Rows from block 3, named by matrix and row number. Each number is 128 + 32 x the weight over its row's rms, rounded and kept within 0 to 255. All counts start at 0. After the name is the row's rms in percent of the matrix's.
# convs0: reduce pointwise conv (model.enc.1.1.convs.0.weight, 64x128x1x1), inputs 0-127
convs0.37 087 [146 141 170 123 156 107 125 105 119 164 169  92 127 124 105 153 143 117 148 137 143 108 102 152 152  97  82 141  90 109  56  97  95 128 145 140  83 126 146 129 106  66 140 128 141  66 112 109 159  87 152 125 163 138 127 136  90 150 137 115 228 194 106 171 121 228 117 157  76 115  88 132 115 101 141  93 129 115 136 186 132 165 176 128 179 110 142  78  92 139 165 115 149 128 112 144 136 119 154  99 115 199  37 171 116  88 140 136  91 178 111  99 146 158 149 124 145  87 114 149  99  86 124 144 183  93 156 135]
convs0.38 086 [141  72 132 111 107 135 129 125 121 138  94 132 149 146 118 141 153  27 143  90 154 144 157 140  80 116 134 158 134  97  88 161 160 209 159 117  82 110 109 126 161 102 124 144 125  94 116 146 137 151  89 155 114 116 141  83 105  61 107 127 133 131 149 161 163 119 131 125 126  78 107 134 246 114 193 120 106 138 122 159 162 143 142   5 100 142  99 139 113 104 135 106 181 115 112 126 125 125 124 122 109 143 120  97 133 150 149 120 168 123 118  74 128 123 112 133 159 122 156  12 110  99 133 165 102 172 137 140]
convs0.39 090 [ 83 138 197 142 145 142 115 133 188 134 117  88 125 135 136 127  80 129 103  24 102  99 128  97 214 166 113  76 154  67 137 157  82 104 128 213 174  82 116 138 137 102  85 133 126  96 101 148 129 112 175 178 133  64 121 136 116 161 102 115 124  98  92 121  82 101  81 152  95 115 162 109 135 127 127 120 121 123 125 150 120 141 136 118 117 122 170 148 173 130 164 169 169  50 113 119 102  97 137 106 120 152 123 101 140  94 146 182  33 152 124 140 141  99 157 156  91 188 129 111 131 132 121 132 147 131 132 102]
convs0.40 095 [147  82 120 122 135 117 159  73 102 181 115 138 142 148 142 113 134  87 148 158  75 102 118 133  82 168  49 137 170 125 175  93 122 169 123 165 100  70 114 123 125 197  91 121 162 123 110 140 121  85 143  95  89 124 120 122 160  92 124 137  84 168 168 117 105 190 121 158 162 143  92 134 115 166 138 149 118 122 165 111 142 174  90  97 137 130 122 105 177 108 123 134 148 153 103 112   0  94 127 150 109 144  36 147 142 149 125 118 126 114 121 125  93 123 127  77 104 105 164 134 145 195 128 150 183  71 131 100]
convs0.41 101 [140  90 111 149 132 161  29 102 141 121 184 126 177  63 132  69 129  98  81 139  87 124 159 209 133 137 100 115 172 144 159 138 165 194 136 102 101 109 133 157 151 120 124 107 163 110 123 108  89 121 164 164 100 125 115 136 103 136  92 147 178 172 164 171 140 199 140  76 131 187 159 133 111 130 113 110 117 136 142 138 114 209 143 118 133 143 108 105 150 125 118  97 101 121 118  77 157  37  90 100 125 145  54 102 188 153 149 150 157 116  99  93 148 137 125 131 136 122 129 103 165 148 163 111 105 121  85 106]
convs0.42 097 [161 115  84 128 190 125  86  88 131 135 110 124 158 144 148 116 116 166 152 106 124 156  95 109 131 103  84 158 155 125 115 127 139 170 100 108 104  81 146 138  83 152 120 140  78 104 155 123  92  99  82 126 141 143 156  90  84 110 118 116 107 163 127 140 102 189  85 169 105  96 130 138 210 157 157 109 158 177 204 124 137 196  54  87  89 111 149 121 139 135 168 162 194 103 132 157 129 101 153  85 110  76  15 171 140 132 117 109 148 173 123 119 142  97  99 165 154 136 125 127 144 143 125  79 111 149  69 124]
convs0.43 088 [ 97  84 160 133  93 107  85 174 208  73 136 151 148 103 140 159 128 115 138  99 136  89 123 129 121  99 103 127  60 116 105 168 153 123 120 199 128 124  91 155 107 133 151  76 131 116 201   0 167 150 163 146 137 134 122 146 127 149 141  78 126 148 176 138 156 123 136 137 123 149 132 134 150 146 176 131  82 122 132 122 143 104  83 112 137 153 143 125 124 151 168 111 177 116 119 137 186 223 125 120 129 162 152 212 150 137 107  85 170 136 129 163 100 106  95 148 131 120 141  95 152 130 121 166 142  83 140 104]
convs0.44 123 [143 149 129  92 145 144  97 121  81 141 110 121 141 132 113 143  57 120 111 108 129  88 158 106 119 150 110 169  92 121 112 139 139 145 146  75 138 137 217 158 170 138 157 154 161 145 119 134 149 145 119 144 116 108  82  89 167  85 172  94 120 185 135 131  75  94 168 131 126 118 123 132 120  53 201 139 155 165 163 129  18  92 115 111  93 106 155 134  44 109 137 127 101  95  42 127  64 168 178 112  86 124 111 140  81 160 116 143 121 114  79 111  92 111 138 103 143 103  91 130  84 129 125 134 130 114 118  95]
convs0.45 081 [115 111 136 124 152  90 118 123 110 127 158 161 145  84 148 166 125 129  58  92 127 172 214 178 143 120  89 129 115  75 101 134 149 139 138 130  71  88 150 130 181 104 150  94 157 100 122 167 136 156 107 169 145 125 113 117 167 118 161 121 101  80  89 114 136 132 127 106  50 103 116 134 138 140 132 117  96 151 140 111 132 145 176 137  88 113 117  67 127 113 132 142 182  95 118 129 118  82  88  53 140 163 109  91  62 127 114 180 139 153  63  88  94  82 117 121 112 142 161 123 191 177 107 186  69 200 138 123]
convs0.46 100 [ 85 136 224 153  96 146 102 135 128 137 122 147 145 116 103 196  87 124 144  95 117  94 153 106 123 107 130  69 127  37 159 141 149 115 133 156 157 129 147 162 180 148 137 146 128 109 124 166 155 138 104 145 150  61 134 113 119 103 136 150 162 107 111 157 133 149 153 135  57 144 160 146 147  98 138 130 168 124 108 102 139 123  92 113  95 153 155 124  73 131 178   0 128  84  77  88 132 120 143 153 100 131 117  84 158 127 114 155  56 125 115 128 101 143 145 132  91 126 125 141 116  82 150 159 114 163 158 154]
convs0.47 083 [151  85 148  55  96 153 106 143 117 192 151 116 151  95 147 151  80 165 124 191 149 105 163 114  81 133 103 124 107 117 157 190 117 184 158  52 163 125 165 117 159 133 160 182  92 139 132 134 135 141 141  94 161 133 157  78 126 128 167 126 131  94 144  93 156 104 210  70 156 146 137 134  86 115 133 130 132 171 122 138 146  91 108 148 126 130  87  52  42 113 137 117 132 161 117 122 122 119 134 156 144 102 157 188 163 132  70 104 127 130  82 135 149 103 104 139 157 156 102 145 158  69 165 185 167 114 127  90]
convs0.48 108 [170 146 126 139 152 131 129  90 118 111 121 144 153 160 217 139 156 132  88 159 132 115 153 112 125  96 133 162 121 100 116  87 111  99   0 110 149 149 127 152 123  98 144 104 107 125 134 120 136 156 129 116 105 162  85 109 142  49 123 148 127 122 124 168 176 105 103 108  70 101 113 118  71 203  23  84 122 122  94 108 177 116 133 133 161 111  97 159  59  74 100 100 190 131 110 144 161 136 140  99 139 148 156 154 135 163 118 110 151 121 137 129  94  74 150 144 142 104 157 141 128 139 121 141 101 167  89 137]
convs0.49 103 [112 134 149  99 122 165 165 127 119 123  42 116  98 129 101 124 139   3 124 141  80 121 121  86 104 108 125 121 115 122 126 139  87 148 117 120 142 150 122 158 113 163 126 138 168  75 111 145 127 131 131 124 127 150 107 123 193 107 164 172 157 118  98 103 119  52 129 129 134 123 124  86 165 111 145 122 138 136 148 134 117  76 120  60 135 102 155 107 158 149 131 174 159 152 145 147  95 156  58 156 137  62 203 142 146  75 121 158 128 144 145 159 130 119  78 135 155 130 215  70 114 105 107 137 136  88 212 167]
convs0.50 095 [198  92 165 152 100 156 109  71 140  81 160 128 186 119 131 164 128 140  85 120 170 139 101 156 142 125 122 117 142  88 111 112 138 139 131 144 104 138 143 156 147  80  88 149 141 131 109  99 144 130 171  93 128 115 160 148 120 160  48 129 168 173 144 145 181  89 173 135 135 117  59 120 120 176 166 138 113 141 108  90 120 125 186 127 127 135 159  34 190 176 173  99 142  64 132 151 132 149 161 111 224 114 196 140 122 103 153 141 111 113 130 122 136 119 157 103 133 168 128 110 143 157 138  41 104 120 131 100]
convs0.51 104 [ 78 119  36 134 111 139 106  95 140 108 106  92 127 118 135  96 119 172 147 154  95 135 123  49 110 121 157 104 156 174 127 123  85  46 107 166 136 143  91 109 121 183  89 179 115 138 127 116  80 118 103 110 109 195  96 149 128 137  86 118 123  99 109 127 105 134  84 175 146 103 189  95 108 118 148 114 143 156 163 138  99 111 147 135  82 101 113 105 186 158 163 174 177 168 147 136 174 164 102 143 155 107 128 141  73  83 135 106 133  82 124 154 119 158 128 181 120 129 169 169  89 142 143  83  47 175 167 139]
convs0.52 087 [119 101 113  69 143 153 167 104 117 133 156  82 115 121 173  82  87 110 160 129 110 153 178  83 175 107 199 160 114 143  79 146 146 104  79  85  79 183 151 158 166 105 131  94  93 116 152  98 146 152 115 184 108 123  79 165 121 113 176 115 166 140 158 180  87 154 163 170 154  82 116  32 157 177  66 129  77 173 135 158 105  89 166 118 162 138 150 113 143  75 109 131 132 132 142  94 168 121 139 156 115 122 158 181 100 121 126 116 169 135 111 115 135 114  96  93 107 168 134 132  79 158 148 105 124 173 138 113]
convs0.53 103 [151  58 111 131 136 122  71 107 120 196  71 156 173 110 127 138 131 140 160 124 195  92 155 139 148 130 145 144 140 108 181 109 113 173 147 109 158 159 137 222  86 157 146  95  96 105 131  56  67 135 115 119 134  89 172 114 140  71 123 174 105 151 108 196 117  97 169  79  72 172 170 135 116  89 137 156 151 147  93 118  90 112 127 102 156 121 108 145  79 134  87 129 138 123  84  99 111 133 157  52 145 137  93 149  86 103 151 171 116 107 107 123  77 119 101 161 126 150 149 149  94  82  92 114 131 148 142 110]
convs0.54 100 [143 142 201 190 132 105 127 135 131 135 112 129 118 142  95 132 158 138 133 147  59 134 137 138 174  57 139 153 186 124 154 113 154 122 144 171 144  70  40 193  83 113 135 125 112 125  91 179 149  91  97 151 148 111 121 128 168 114 152 118 127  81  80 159 125  78  39 133 109 146 127 122 110 107 151 153 177 111 160 117 116 105 106 124 119 155 161 126 138 130 133  67 153 135 155 117 145 137 135  95 108 165 127  43 108 130 156 197  51 127 140 173 131 153 108 196 100  76 159 142 165 121 113 126 133 167 122 146]
convs0.55 100 [142 105 167 146 140 152 135 159 105 114 111  61 126 154  81 176 168 146  87 166 142 101  75 131  70  90 112 135 169 101  56  96 140 143 157 195 113 121 138 105 129 106  92 153  94 166 140 165 202  58 135  97 117 151 138 177  94 131  90 140 151 147 136 129 107 179  62 154 109 101  98 117 115 103 111 152 128 133 164 136 124 115 182 163 127 163 159 145 176 151 170 116 147 162 128 144  72 114 103 165 105 157 138  48 108 159 140 119  97 130 122 144 150 189 127 130 137  49  83 158 179 134  92 123 127 125 150 172]
convs0.56 099 [148 119  37 128 122 182 131 163 110 117 139 107 142 102  90 166  82 122 160  76 144 188 120 120 134 206 134 134 125 104 148  69  77 113 150 206 141 114 126 111 147 150 108 180  94 136 161 102 127 104 170 112  73 106 141  84 103 118 103 141 116 177 147 113 150 115 143 135 165 153  67 127 110 137 148 139 127 121 123 153 132 124 133 136 116 140 119 114 124 137 114 225 119  56 101 133 141 109 137 136 126  56 150 155 151  33 102  87 158 145  98 136 185 117 171 107 129 159 106 124 107  87 121 143 141 112 101  47]
convs0.57 079 [112 175 126 151 144 130 151 130 213  73 139 111 132 119 152  76 115 101 121 145 147 116  95 180 122 164  87 122 177 119 176 159 135 129  71  90  96  76 123  82 181  88 162  89 164 138 172 115 149 157 153 113  72 106 118 101  90 145 108 161 156 149 110  90 134 165 130 144 156 127 175 103 171 156  65  83 117 109 147 131  94 115 131  85 118 142 137 117 174  89 131 176  77 140 150 135 113 129 104 107  57 120 119 114  99 143 103 170 146 115 174 111  38 119  89 109 183 136 184 112 168 145 168 117 148  78 157 112]
convs0.58 100 [ 59 140 142 155  66 131 120 144 180 195 161  80 140 105 125 155  39 179 165  58 152 159 117 119 154 116 146  60 121  80 128 117 124  86 141 178 153  81  55 215 167 119 123 140  93 158 101 107  99 160 112 159 124  52 139 130 117 102 169 135 119  88 154 149 108 133 121 123 105 185 131 133 122 125 129 126  90 106 106 135 138 113 136 150  85 139 168 141 100 138 106 128 144  50 143 145 153 132 146 112 148 178 126  99 127  95 124 104 103 113 128 127 127 143 130 175  99 126 121 147 119  82 135 196 108 182 165 128]
convs0.59 105 [114 105 124 139  95 144 176 119 114  98 124 143 100 166 131  70 124 134  97 146 166 121  32 114 108 112 126 183 109 121 108 148  83 111  87 114 125  98 135 110 126 119  99  96 120 164 143 138 149 119 167  84 100 100 144 145  63 140 128 145 137 115  46  72 106 128 110 186 131 139  82 122 136 166  58 132 132 104  94 126 200 167 121 133 168 176 152 184 188  77  77 108 167 138 161 112 146 153 133 153 142 133 103 138 140 100 192 130 148 162 164  68 101  74  80 150 134 152 161 159 149 121  95  99 145  61 101 137]
convs0.60 104 [126 152 160 108 121 143 157 132 132 129 135 134 144 118 182 183 143 132 115 163 191  73  97  93  96  85 118  81  96 166  78 150 114 157  91 131  62 127 136 105 108 103 137  96 103 143 118 158 143 131 108 118 165 136  92 188  95 109 115  85 173 114 160 146 133 175  67 150 126 108 226  56 149 165 107  95 110 132 143 122 144 131 152 125  91 146 133 149 115  87 144 110  95 135 154 137 128 125 141 184  69 133 122  73 125 140 103 157  87 138 142 114 144  54 132 123  38 117 117 147 119 152 176 137  32 151  98 136]
convs0.61 091 [166 140  57 102 132 147  97 126 168 126 126 101 203 147 130 151 198 152 125 194 122  91 109 114 115 130 123 109 101 150 153  73 129 171 139 121  87 166  78 125 116  80 144 182 122  92 168 109 155  91 112  71  93 125 121 112 164 112 132 113 120 174 146  91 125 143 106 135 156 181 109 165 149 126 165 130  85  88 131  78 116 163 131 116  94 114 163 141 155 143  86 172 127 178 145 133 113 152 160 122 105 103  92 176   2 125  70 109 175 128 138 111  75 141 152 187 145 102  93 124 124 116 127  99 119 132  81 144]
convs0.62 068 [142 101  91 201  89 124  96 135 139 136 115  23  98 123  86 223 102  96 148 121 136 164 101 119 149 134 105 144 193 149 167 144 135 171 152 146  93 112 173 157  79 153 135 124 166 111 130 181 165 141 104  79 162  99 185 152  69 102 136 114  99 164 119 174 126 199 152 157  94 135 161 183 138 108 151 122 138 138 139  84 163 161  91 103 165 136 138 134 131 125 143 152 128 125 158 129  77 158 149 102  77  80 124 105 135 130 150 127 135 104 176 104 104 203  97 142 130 153 151 108 160  94 158 129 140 104 141  80]