{
  "loss": "l1",
  "scale": 2,
  "norm": "groupnorm",
  "blocks_per_level": 2,
  "init": "torch_default",
  "muon_scale": "match_rms_adamw",
  "learning_rate": 0.0078,
  "batch_size": 256,
  "epochs": 20.4
}
Rows from block 8, named by matrix and row number. Each number is 128 + 32 x the weight over its row's rms, rounded and kept within 0 to 255. All counts start at 0. Numbers have three digits each. After the name is the row's rms in percent of the matrix's.
# convs1: 3x3 conv (model.decb.0.0.convs.1.weight, 96x96x3x3), inputs 72-79, a 3x3 kernel for each
convs1.0 105:113120125111108142120123132151154137095098053176172170110140106156178150155128113096133166093141100191167145123111105137095149101108137114101088122058057152147160157166138123102129145150132123126153164149220137096086
convs1.1 099:136127126126087129141138136142099129170198132096123140156156170154224157143146126102100090110105107093110123116107149118094126120123116135111146073070155162136126128119156141118092124126125136121160159185195127121127
convs1.2 084:115127143130128125153133137167142138120189123117172104125099075132095119115112117111134110100176134094125145154109113087101079144036166127172123173187123149161118089108116100130120095149117086141114137099128098149124
convs1.3 114:124115130143107138145145127118096053155123004151202133105142164097066014140148074127119152154130078090151132130127148165178115144158151118125080113139114092143163134125122140093157134125154138127160178154121136146133
convs1.4 100:132100112153154163098127122141142118162092111149156144141108131085146137120142154086144123176147099124163101135144133173164139152095095144118081153221203118098097094115074093093129121121125129108131060170188112097095
convs1.5 091:117116125138130112130162124119106107095169139113149115145119133143178229124122189080079152108077136109120114098160121232116141161116153166118103056179116151010099168111106131111151155126164118096129076175175079106122
convs1.6 099:140110133107125117098140129112067106115115084156081110123139097115177127144160117116084096105046089096051120111104120079115106113087170131132115199188203116193137131060116140100140136133141129139149116166156173108150
convs1.7 103:118128137137110139125102121156169161135204196153188127122113045155177128073136077130092134136145098125109105116141132123131166121173126128090145140099087127091165148130118153126108121088157135112150144146123130152093
convs1.8 099:155128170177181169130151131120135107092099151126090125126158114139050046154092118116119112115115066110074085117130133127143125104133116125151071164115145146117079140124143142127116115136139146144136165121166152117088
convs1.9 100:134137129121121128124138100093098114101246184115139141173153157140173137129148189207163131143051062122122107121113110091033095116135153087133133102065135120157143185167123104102115119110134107119119070127135138145146
convs1.10 105:154136136130120125122126138125140141179219126164158140134139076084185093155136133150159145121126164157162138121129140106134122165149124150124101132047117178169134098107116156094106117105141158142143041083077123087100
convs1.11 101:122131128141063097145129111144126159123062094157174126117116102167150130092162155142000152128159202093150068127124160118132136132117132154123152176056098104116135146141148126084103163121136070128117147181217126152121
convs1.12 102:145145129132131134114135157142113118147220191119115102109125126144108144105157161101106112087085092150157182146143105153131114144141128146102121091068089103115137137145103121041112129185132131121167099134154111184132
convs1.13 104:145080137131132125133123119160160183163179188154182167137152121172176136127098116140106181074019118150059110134135105126109152134092148096135157113120168110161069099054132097047158108014122131138157195215210191207137
convs1.14 108:124087111144118105138124119134058200123065147162062172074066162055134125137158100077092100095174096171069129137122102121132120142174128114196125152146153155090153063126144118210163149249132119123140134150104150137083
convs1.15 090:129150146125124131154131124128114122112135128132159137103108137071069128117121166142140112136108130143183120143144148160147127118160161133069183101134111127069141122156156123099176116133165113141153064117160141098166
convs1.16 106:117133130128116106123144145134144163119113158065130161132137113174181149100127139157146163185155169098168166123119124121073128122116124110104158173124029141114170143098117131160175111154133147118104125124103070079097
convs1.17 086:100131130102122110128124128085145115065107107090095104137121141124129185145138185127099080131109123082100108129153135123155127161172144121227137184193171179179125106148108116172119109169118140170142196121151105081141
convs1.18 102:120116115114131105127108123111062076118125160105123137112117122122103094132098139194134136130209125101156148110097124128148115109138163090133155124026073111163099102081167092188116147117124103149147169109097132136081
convs1.19 094:117122111133137114114133140104113086082081070085119084119140148132148203135120143107137153158129152177178121115118109131050109111130076136146169099135152129163100111113107104094110063075154150114131207160145128179120
convs1.20 112:121129144152109132120151141120095109063096088067092100124126164091165038123138155144099115121122131124075095113152116111076111131144111095150137140137073112184110135119137133184181095093143139127092063212196134101082
convs1.21 092:119108095138102104125111115122140164141148177147108133086101091149141175130139094139025124118071143115044074111125161151092133138153169125151164108111103117149124118136167128177177137158156111086090066108102139119115
convs1.22 116:127130141132118110121117123112109100099094086094076078157172139136194079126137119084099096116085123086090149121178163152132148182175159128110182163136205143134203136147138114142116122113106193134156132225118132141167
convs1.23 099:131119118111122127133116124178113094179120130187163135166138122175169164156153113088152132030155048088151142118111141108128105164117123132133120135111129126122141126122116091038107096087071123087142153149133152157167
convs1.24 101:133142122141108116137132136132129103112255139138155103113122125114141109069108118144154120151114144083109138113130090128103148110173117138132085141007131082163168128157136158112131136135151129141114138122123137147149
convs1.25 085:142111138116108138140133130140148104162176144149131125126136137114116136165101121154105088103100136117123150107154167167115170133210112147144157153098133155162167145124146136129126154160083104145092176155130141132097
convs1.26 101:119102125147115098119126091155098158142053085183174114134135128155070100132177083171197087080065207124059106138159120141130152148147139135154091194125084103121117122141132092226084137063152130108118142151164103105078
convs1.27 100:124135132161113120136130156117114101092211137142163147140098139147123181129152111100096114140059163167111143117128115116095146155127209123123151126135136105068155099111112128134101066112127136105080109088249111092146
convs1.28 099:125126145110129122122097099133117154151176137139118141123110087094067087130128087102086139114208145132110079137098145145078187136106140113124115163152181114126145120157139128207120132158189111083110091076134103043074
convs1.29 120:147154133149157160150139160155147146136127161136140155140129156149172124131115121140113110094028106117111089121144153145139125111143162141136129122196147117199118119132138119118091118121147112118085040119141108093062
convs1.30 106:124130114099103136145102093139151134055014050131073050090139133108162118127142082164111138187211098156065154151104097111133129130118134093124112089075123158127108104072117102129137184065087111139110062072110142105120
convs1.31 106:129122117133111148121141121138132103139168089135138094148120170183131187138131120072126154077180189115156236141139112089095147075144122129058144101088118117100079108103168137108165130142044116127116123145145061098140
convs1.32 094:142149115103107116181111114143148119161222163198167197148162134088197116120153138097077140047010000110103092110114107107065112102096135125086157184142177065125145139095144143099174137061106113105134169138094119149141
convs1.33 103:113148137124095118119107111132104139138156142132216211140106151124153099120154145159112165092186181099042056124160130110131136164132136156170111139131108120110178146157109146187166115046114102137127108050100128101128
convs1.34 104:148133133135133158137160151140122129105057098064072113117187166097103131132093104106147149113133095127126108150159127156175167158154168112169130132253165110153096139093105146130153118104143099157122173178125101104096
convs1.35 096:138132122123125116164123133093095060088118103083093066107099106171128150136107101084103103084142095096095084145130129145155161137116095177151163197162173181167170184160156154171183149146114133111114178123088130054125
convs1.36 093:106097153146079148141118137115103133101080150115126120101113138150124146090136120126136154119118111129146146108120096108060112119105166118118153136245127137103159135101115149154149134146129133118107145140137141174139
convs1.37 105:121113098132157129098117089153103094120137138114086113144114109103140139119105079147170145093095026146153076133137134171130130131142116164157186166127060170176173133150102121169175158159169137133114109102134146138101
convs1.38 104:119130134111128107124146149122127098080131141121137132120102108145183176112133177129150141138174104128081107106112114130092083101146139082101133119109188132136099164145119141194159079095113131107086137102084127170175
convs1.39 105:138127140109146133131144129122136126121166158112164133129040045134075087127139095156163109141146132141128187127097125131114153151098125143088117133092090114100098146029110120117124138129129107113181093114046095133136
convs1.40 097:121139130105117107108102104120114085132048045128083129122155151077118121125159117085147087100062125109115069144107164101130115083171163155159144150189194097151185130163131165113173142125186114130067134099090125135112
convs1.41 089:141121132139103131144100140126144145118095141143162106127111136134162175129121094133165129132141141110139163120152133134131136122092120174133150139122144113130085127090117126109141126112158138088127096104069152120082
convs1.42 088:124104146134124113162104142136138070072167126099132080120131135145111162122116112154125170157204161159146165158111145084118105133116122104158000180132167108123115137111125106111096112127081108139102128085110071117103
convs1.43 093:126123121145151144150143136122121106144131117134149131147167169165162177144162133070143121082176118112109111071134113159241195130144129167162165070071022110182146122165118122070112101100158150170136122163124147108128
convs1.44 108:146130134147148140132136139102139117098102119093131101119105075084117107066046179157100128161067187128182179137113141144139121123165149115075132161113127111178147130126150129106142120020151104172140103193115079182121
convs1.45 111:119125124118100159126110118144062100103120121149150081150063113092051118124082167116102092136042066121167094143151151140149142131097141167071174109128143122132154136230142161123094133131119162136114129108135129103157
convs1.46 106:136113125141123132110129138090086075129139128119086130096154123097177099135191121132106121124130142137135082137116133166108157085097162153098150102163126133082128107098147135098083115084117102134078074166121112150100
convs1.47 090:129129118144157112176164126126168164149176142153172139128149151111162132125104131075064109126103022104137072175130117121061101154097140153186166155147144188143178158092161152028060124086077149150149169153208177173131
convs1.48 109:131132127143164151117148117172166120162133139169135132110096145110105123103090096132123085146119094131070122111113136156078117118136137112126115114111121102040138130074096125081062098051029157175144086134170157192122
convs1.49 105:110140140131127139118126112079081160153032042118110079070112176138072100116089132151127129119199180100174223079128106088061117126094146109093145139114103095107158173113165150113092085207141102104146135108064158091086
convs1.50 095:128152141127189144137127127107160132131159117168163146152116059083087074094063103132091093133121145105158086146198149153223196176135151143146095093135082129139113139118108106148138106136170096113108171096096106129118
convs1.51 089:123119101090065099102105107125136123157194105130212183123143148139130111133103111114126134098093100126138126120139140153157100150127212164137171183193222156200156165128141108133119101139138124146112144159125137134147
convs1.52 091:142144164137116127127118124073103149139192137071113099173129126169140165148136152105145137114170138097124102144142119120164148115113109141114134153172145152131152088159107138106118129095126114103123135193174134156140
convs1.53 106:132133101123113087113128097123126113130144139169090122154100104174031090146058123157102145178085100151086091139140132135110113143116104104094117112124122113125073100204119120187117114188141154095067158075108167063116
convs1.54 109:132109141150086140129144119113121172122115187123133162117093143114000148117096132122116157097138134127120193111105139146129096143129134110103126143164149098148109116086119112150098116144051138123158072092167123103127
convs1.55 101:116131120139110116142140126143184109108221171112123185135130136158147131139157135089094121104070081147055130091122121109090123112184163121169132132200113105176174128129130189042166111198153125139140114173136096138125
convs1.56 098:156164114114149128135141138083136139137041070083095087131128170127120098140138181166133148123172169141148165131133136130135166171115139090079110124088230120114145144102128103116129136115104097152113166152082152130161
convs1.57 110:128201139166139107121103110121148112141174127099148109109128141081159127106138116117132132086135085134112045111184144136137124098069126148108138103105176168137116133155104119210120132129065104107156067109100110158141
convs1.58 108:117112103140079132131110107121126126107128140149133142144122130160161173144142129109125166124098152110140186147107103097043175099113121129120134132188066122111100113097118115097132120175108094103146107181222159165140
convs1.59 077:121124109165087100105122114124173136175162159150189147111144130099114120118130132147170129129102128155145153132082170147118111045093146136183154152184187143122123106181140127163136153144116127133165166156103168146157
convs1.60 101:156107151136144086133130117121124120142148130130132152138140136074108196099180194163098144112101107125106090140137106156146108170129098123144124091078130153128064144101121129055119095136088138171121132064175092109135
convs1.61 101:146144129125128107128123124116095152151080133148076121070175106123188083139063136101125159135143095130079166134132146142124132135083150135091151158111102122128140143197138131242179143155114120147118141084121130097104
convs1.62 105:131158127154119155134124141149131092129164140124152105158152108080037084104108133122113130111079157133172165148142135152114140117113112087128160104189116118082122107196148127068165140099046120144101090033143109087127
convs1.63 083:136130117125125160106106110142138131100135123182118155122131125104170036179131124109189096130120116113183168150091179110092103129076171111155111162178168114187116154176141136159136156111130130152141208187118169141132
convs1.64 099:166110100117116127119102119163122137144149104124111144124153153174163173134151180162151118091128111185223124141112133130147159122135151102156129092090153161071122104101087127090114127079088127163160105116204101136179
convs1.65 102:112145126141152119161089103123120113105227118106144111099118143124149148098126110104070119151109093117104073122129113148130122120123100178155159095076150109207111124126089124059138069021075146180122162173187144201156
convs1.66 095:143107111127111143099125120135143099187199155084140033114072099096097067115070076087167112150103220133134117132154123112159176123116138147102142105129118128159181161216165112137091128134210132061095096145090095100100
convs1.67 100:132131129118136157141135139132168145112175164060039074139119114117126160134140193070077105178223089160149156133162096112115157126122116148120152101100132115124186108021102177078052097200169176138153111122151127120110
convs1.68 100:102116121137136157130127132147113068148152075098039145121123164096085139137132180081059137113128138130130100122084124133188107115102121098147103153120139102126183123131151153166161134145135076122096110111108141101097
convs1.69 101:106114125128137117122122156103143119074155176113132165147118101157159145158149165181154113103255067168214073113129116153105116112143115151150107159011186137056120128061138102133111146098091145137126139035137118125111
convs1.70 091:148125169145113134135131134108118082070125057079097113136165130188169151139144128071095147148093105106086131145171137138144196128169111130194255227164107139157199113183124122180145102142168113121125083108122105088108
convs1.71 097:100132140122146123120130142101120165110139135110117120140167139182211212114145169112168122183183105102116129110103129112125118133072071162058132041076095136114047070092095128040068142098030153118197171189132101132165
convs1.72 096:117134127132083136095110116177144168135126190124154177122157160147151161115094118108133064197172171115135130132116095138128115095097095094118102085094135110060087151105107132130093110119070129122140141089133091198129
convs1.73 105:135088123114107101117105112116105051148117042153166114143104102136009075120105107145170141161157156156134132144130095112096145145109129103084112143159137146137090107146124122117123128067131107091120159087103134125098
convs1.74 100:143146123138159125101118116174093149166108136134077128108162128159143139109116125123026127146213152112105077104143146105114127148113161139119149120116072146148196132162134146167125115136183111152124135133138104132144
convs1.75 101:126134122100134114132128134106078089095172180074103111196071104088019017128139155125116153148133088158135116136170108126080174146132148116127152164203138125110122098109115149171094122144090126151158112082131113124128
convs1.76 107:124127137123134143139128134086111129117061126087088053139118103147139142126134147126181136092218095135133190139143139079167089156146174114099092163190065114057126077110114103126171139154084091105105141117159121128165
convs1.77 091:152143161148117101136143104093108142126029095111116096117132135126120108062121147075147103157160161111147089145134143121148185127160128141171102126157170136177107079101102103116107064159093119153126119130114087143081
convs1.78 110:124137134110113118096128118117140118134164176131088145085125120000001004138107083113102148207221189138148124115127100100090139134133127134130121113172134123164137124112113113059124077071114125077097097111132089092139
convs1.79 093:128105108090069099120127105142110130144084147125143100120134159170140152172158142102108106110119095095149105135117090144088144147100167124081103124123075082097094166104140150130145145127152115141112182156163128120096
convs1.80 088:127153131124119107129106081151146123121131136147114129123108168073100113106117103165111121165117123145135113122155160132080150147091141124181147166181224121210131155145179142156137163115118155122166166118144153131094
convs1.81 104:118129150096108097102139119150162176111123157082073126104054086137137141128103125153106119213177153133140123094147131125077155135133117145198128103074127163111146154140135094134120136070119181136117148167082123124131
convs1.82 108:114111099106105147141121124125136136033075101112116106135125100130192157126172189069142141167090116115104060125119150130102105163141137157119155137145138129180176146139124140125181152152151168125092138119152162148206
convs1.83 089:140159118163121109143181142154100131127135093102153111142125117150098086123134095139145109139137094136129218117215113101110155145231139122069099164155144121072095099113108117156140094109107110082117142060138111088101
convs1.84 096:102106106098148124133146126133164155153109177092148153096136100162064107171123103125124144122088139122097065161143133139226230160167138124168130208152198162112129130123124104133123101147113142159163208106142167164136
convs1.85 091:131116107124099104140132127100118131166110162128175135163139144155144118150157128124075106119176102079102095102107130079073118075129098186163122108102113137062125180144174168211190139239151159138160123140121159150127
convs1.86 100:127139117120175152120155117165082085096174132115116147165105090086171135124118117118160136189246183161120092129141113171127134160155113148146101097053115144098114096099130168126107126114116167122131116121087127089153
convs1.87 109:121103139123151125108120116113080209168026194152094108070076124090131124120123128136138155132183059144106051134171144102116144115144112079189119133127114135180114158160151094118103117110088119081125127186159142146128
convs1.88 100:124117092124144112128128123119129124128165116093144107123138149158103088165133146107122117121080126113061094110140122084123127124145148135135144145164208194139155130081126166099106134057102117103112040054171168158096
convs1.89 109:129109117113100120117134129109145099142187080131141112162131095198184042158188117129139128173095131125099081133124124119105181123131130146096112142102132099162223132156188124056183111080146149171116134147050120091100
convs1.90 087:140158130152071108161150151098083110100082053101097094127136132133180135139147133137092137121134120142075088113121123148155089154142155136148153183134178126151161122110100104095133103139080140112129111141083117124136
convs1.91 104:122141146120096139129109153079099102066070123165161118141164150127164102132183114115122145113070168148117193135171150108167142083101099100143118126120101087190103130116147099075134137142182117167155148219237144193147
convs1.92 110:118139121134087137121094120138090182118097189095112135153119105113070093105088144132146113133094118106136078137157139115122113143080139117091121123100147138134156130078116120052093143060150146144153134065165109088128
convs1.93 086:061098125135110113096096125113124146138087129089092089107134115121134023132148110130153133120173112140123098130129130168111131134113137136143078047150142117138126112156137109153135127108170136178142112128155136157114
convs1.94 087:140130135109105107130123126114132113160143144168159120105110087092119140068110104115131104130092143148062078162135181102148176158145179077129079147167177113122106142113118129114130113134156151107129174129083115152175
convs1.95 109:124118136106083127112119115088100110042065154171176137131132156039147136116138108160150144110094124152203185119137130135127152108102112184136122131091127108073151137131186086142147140142117100143156030102165130136088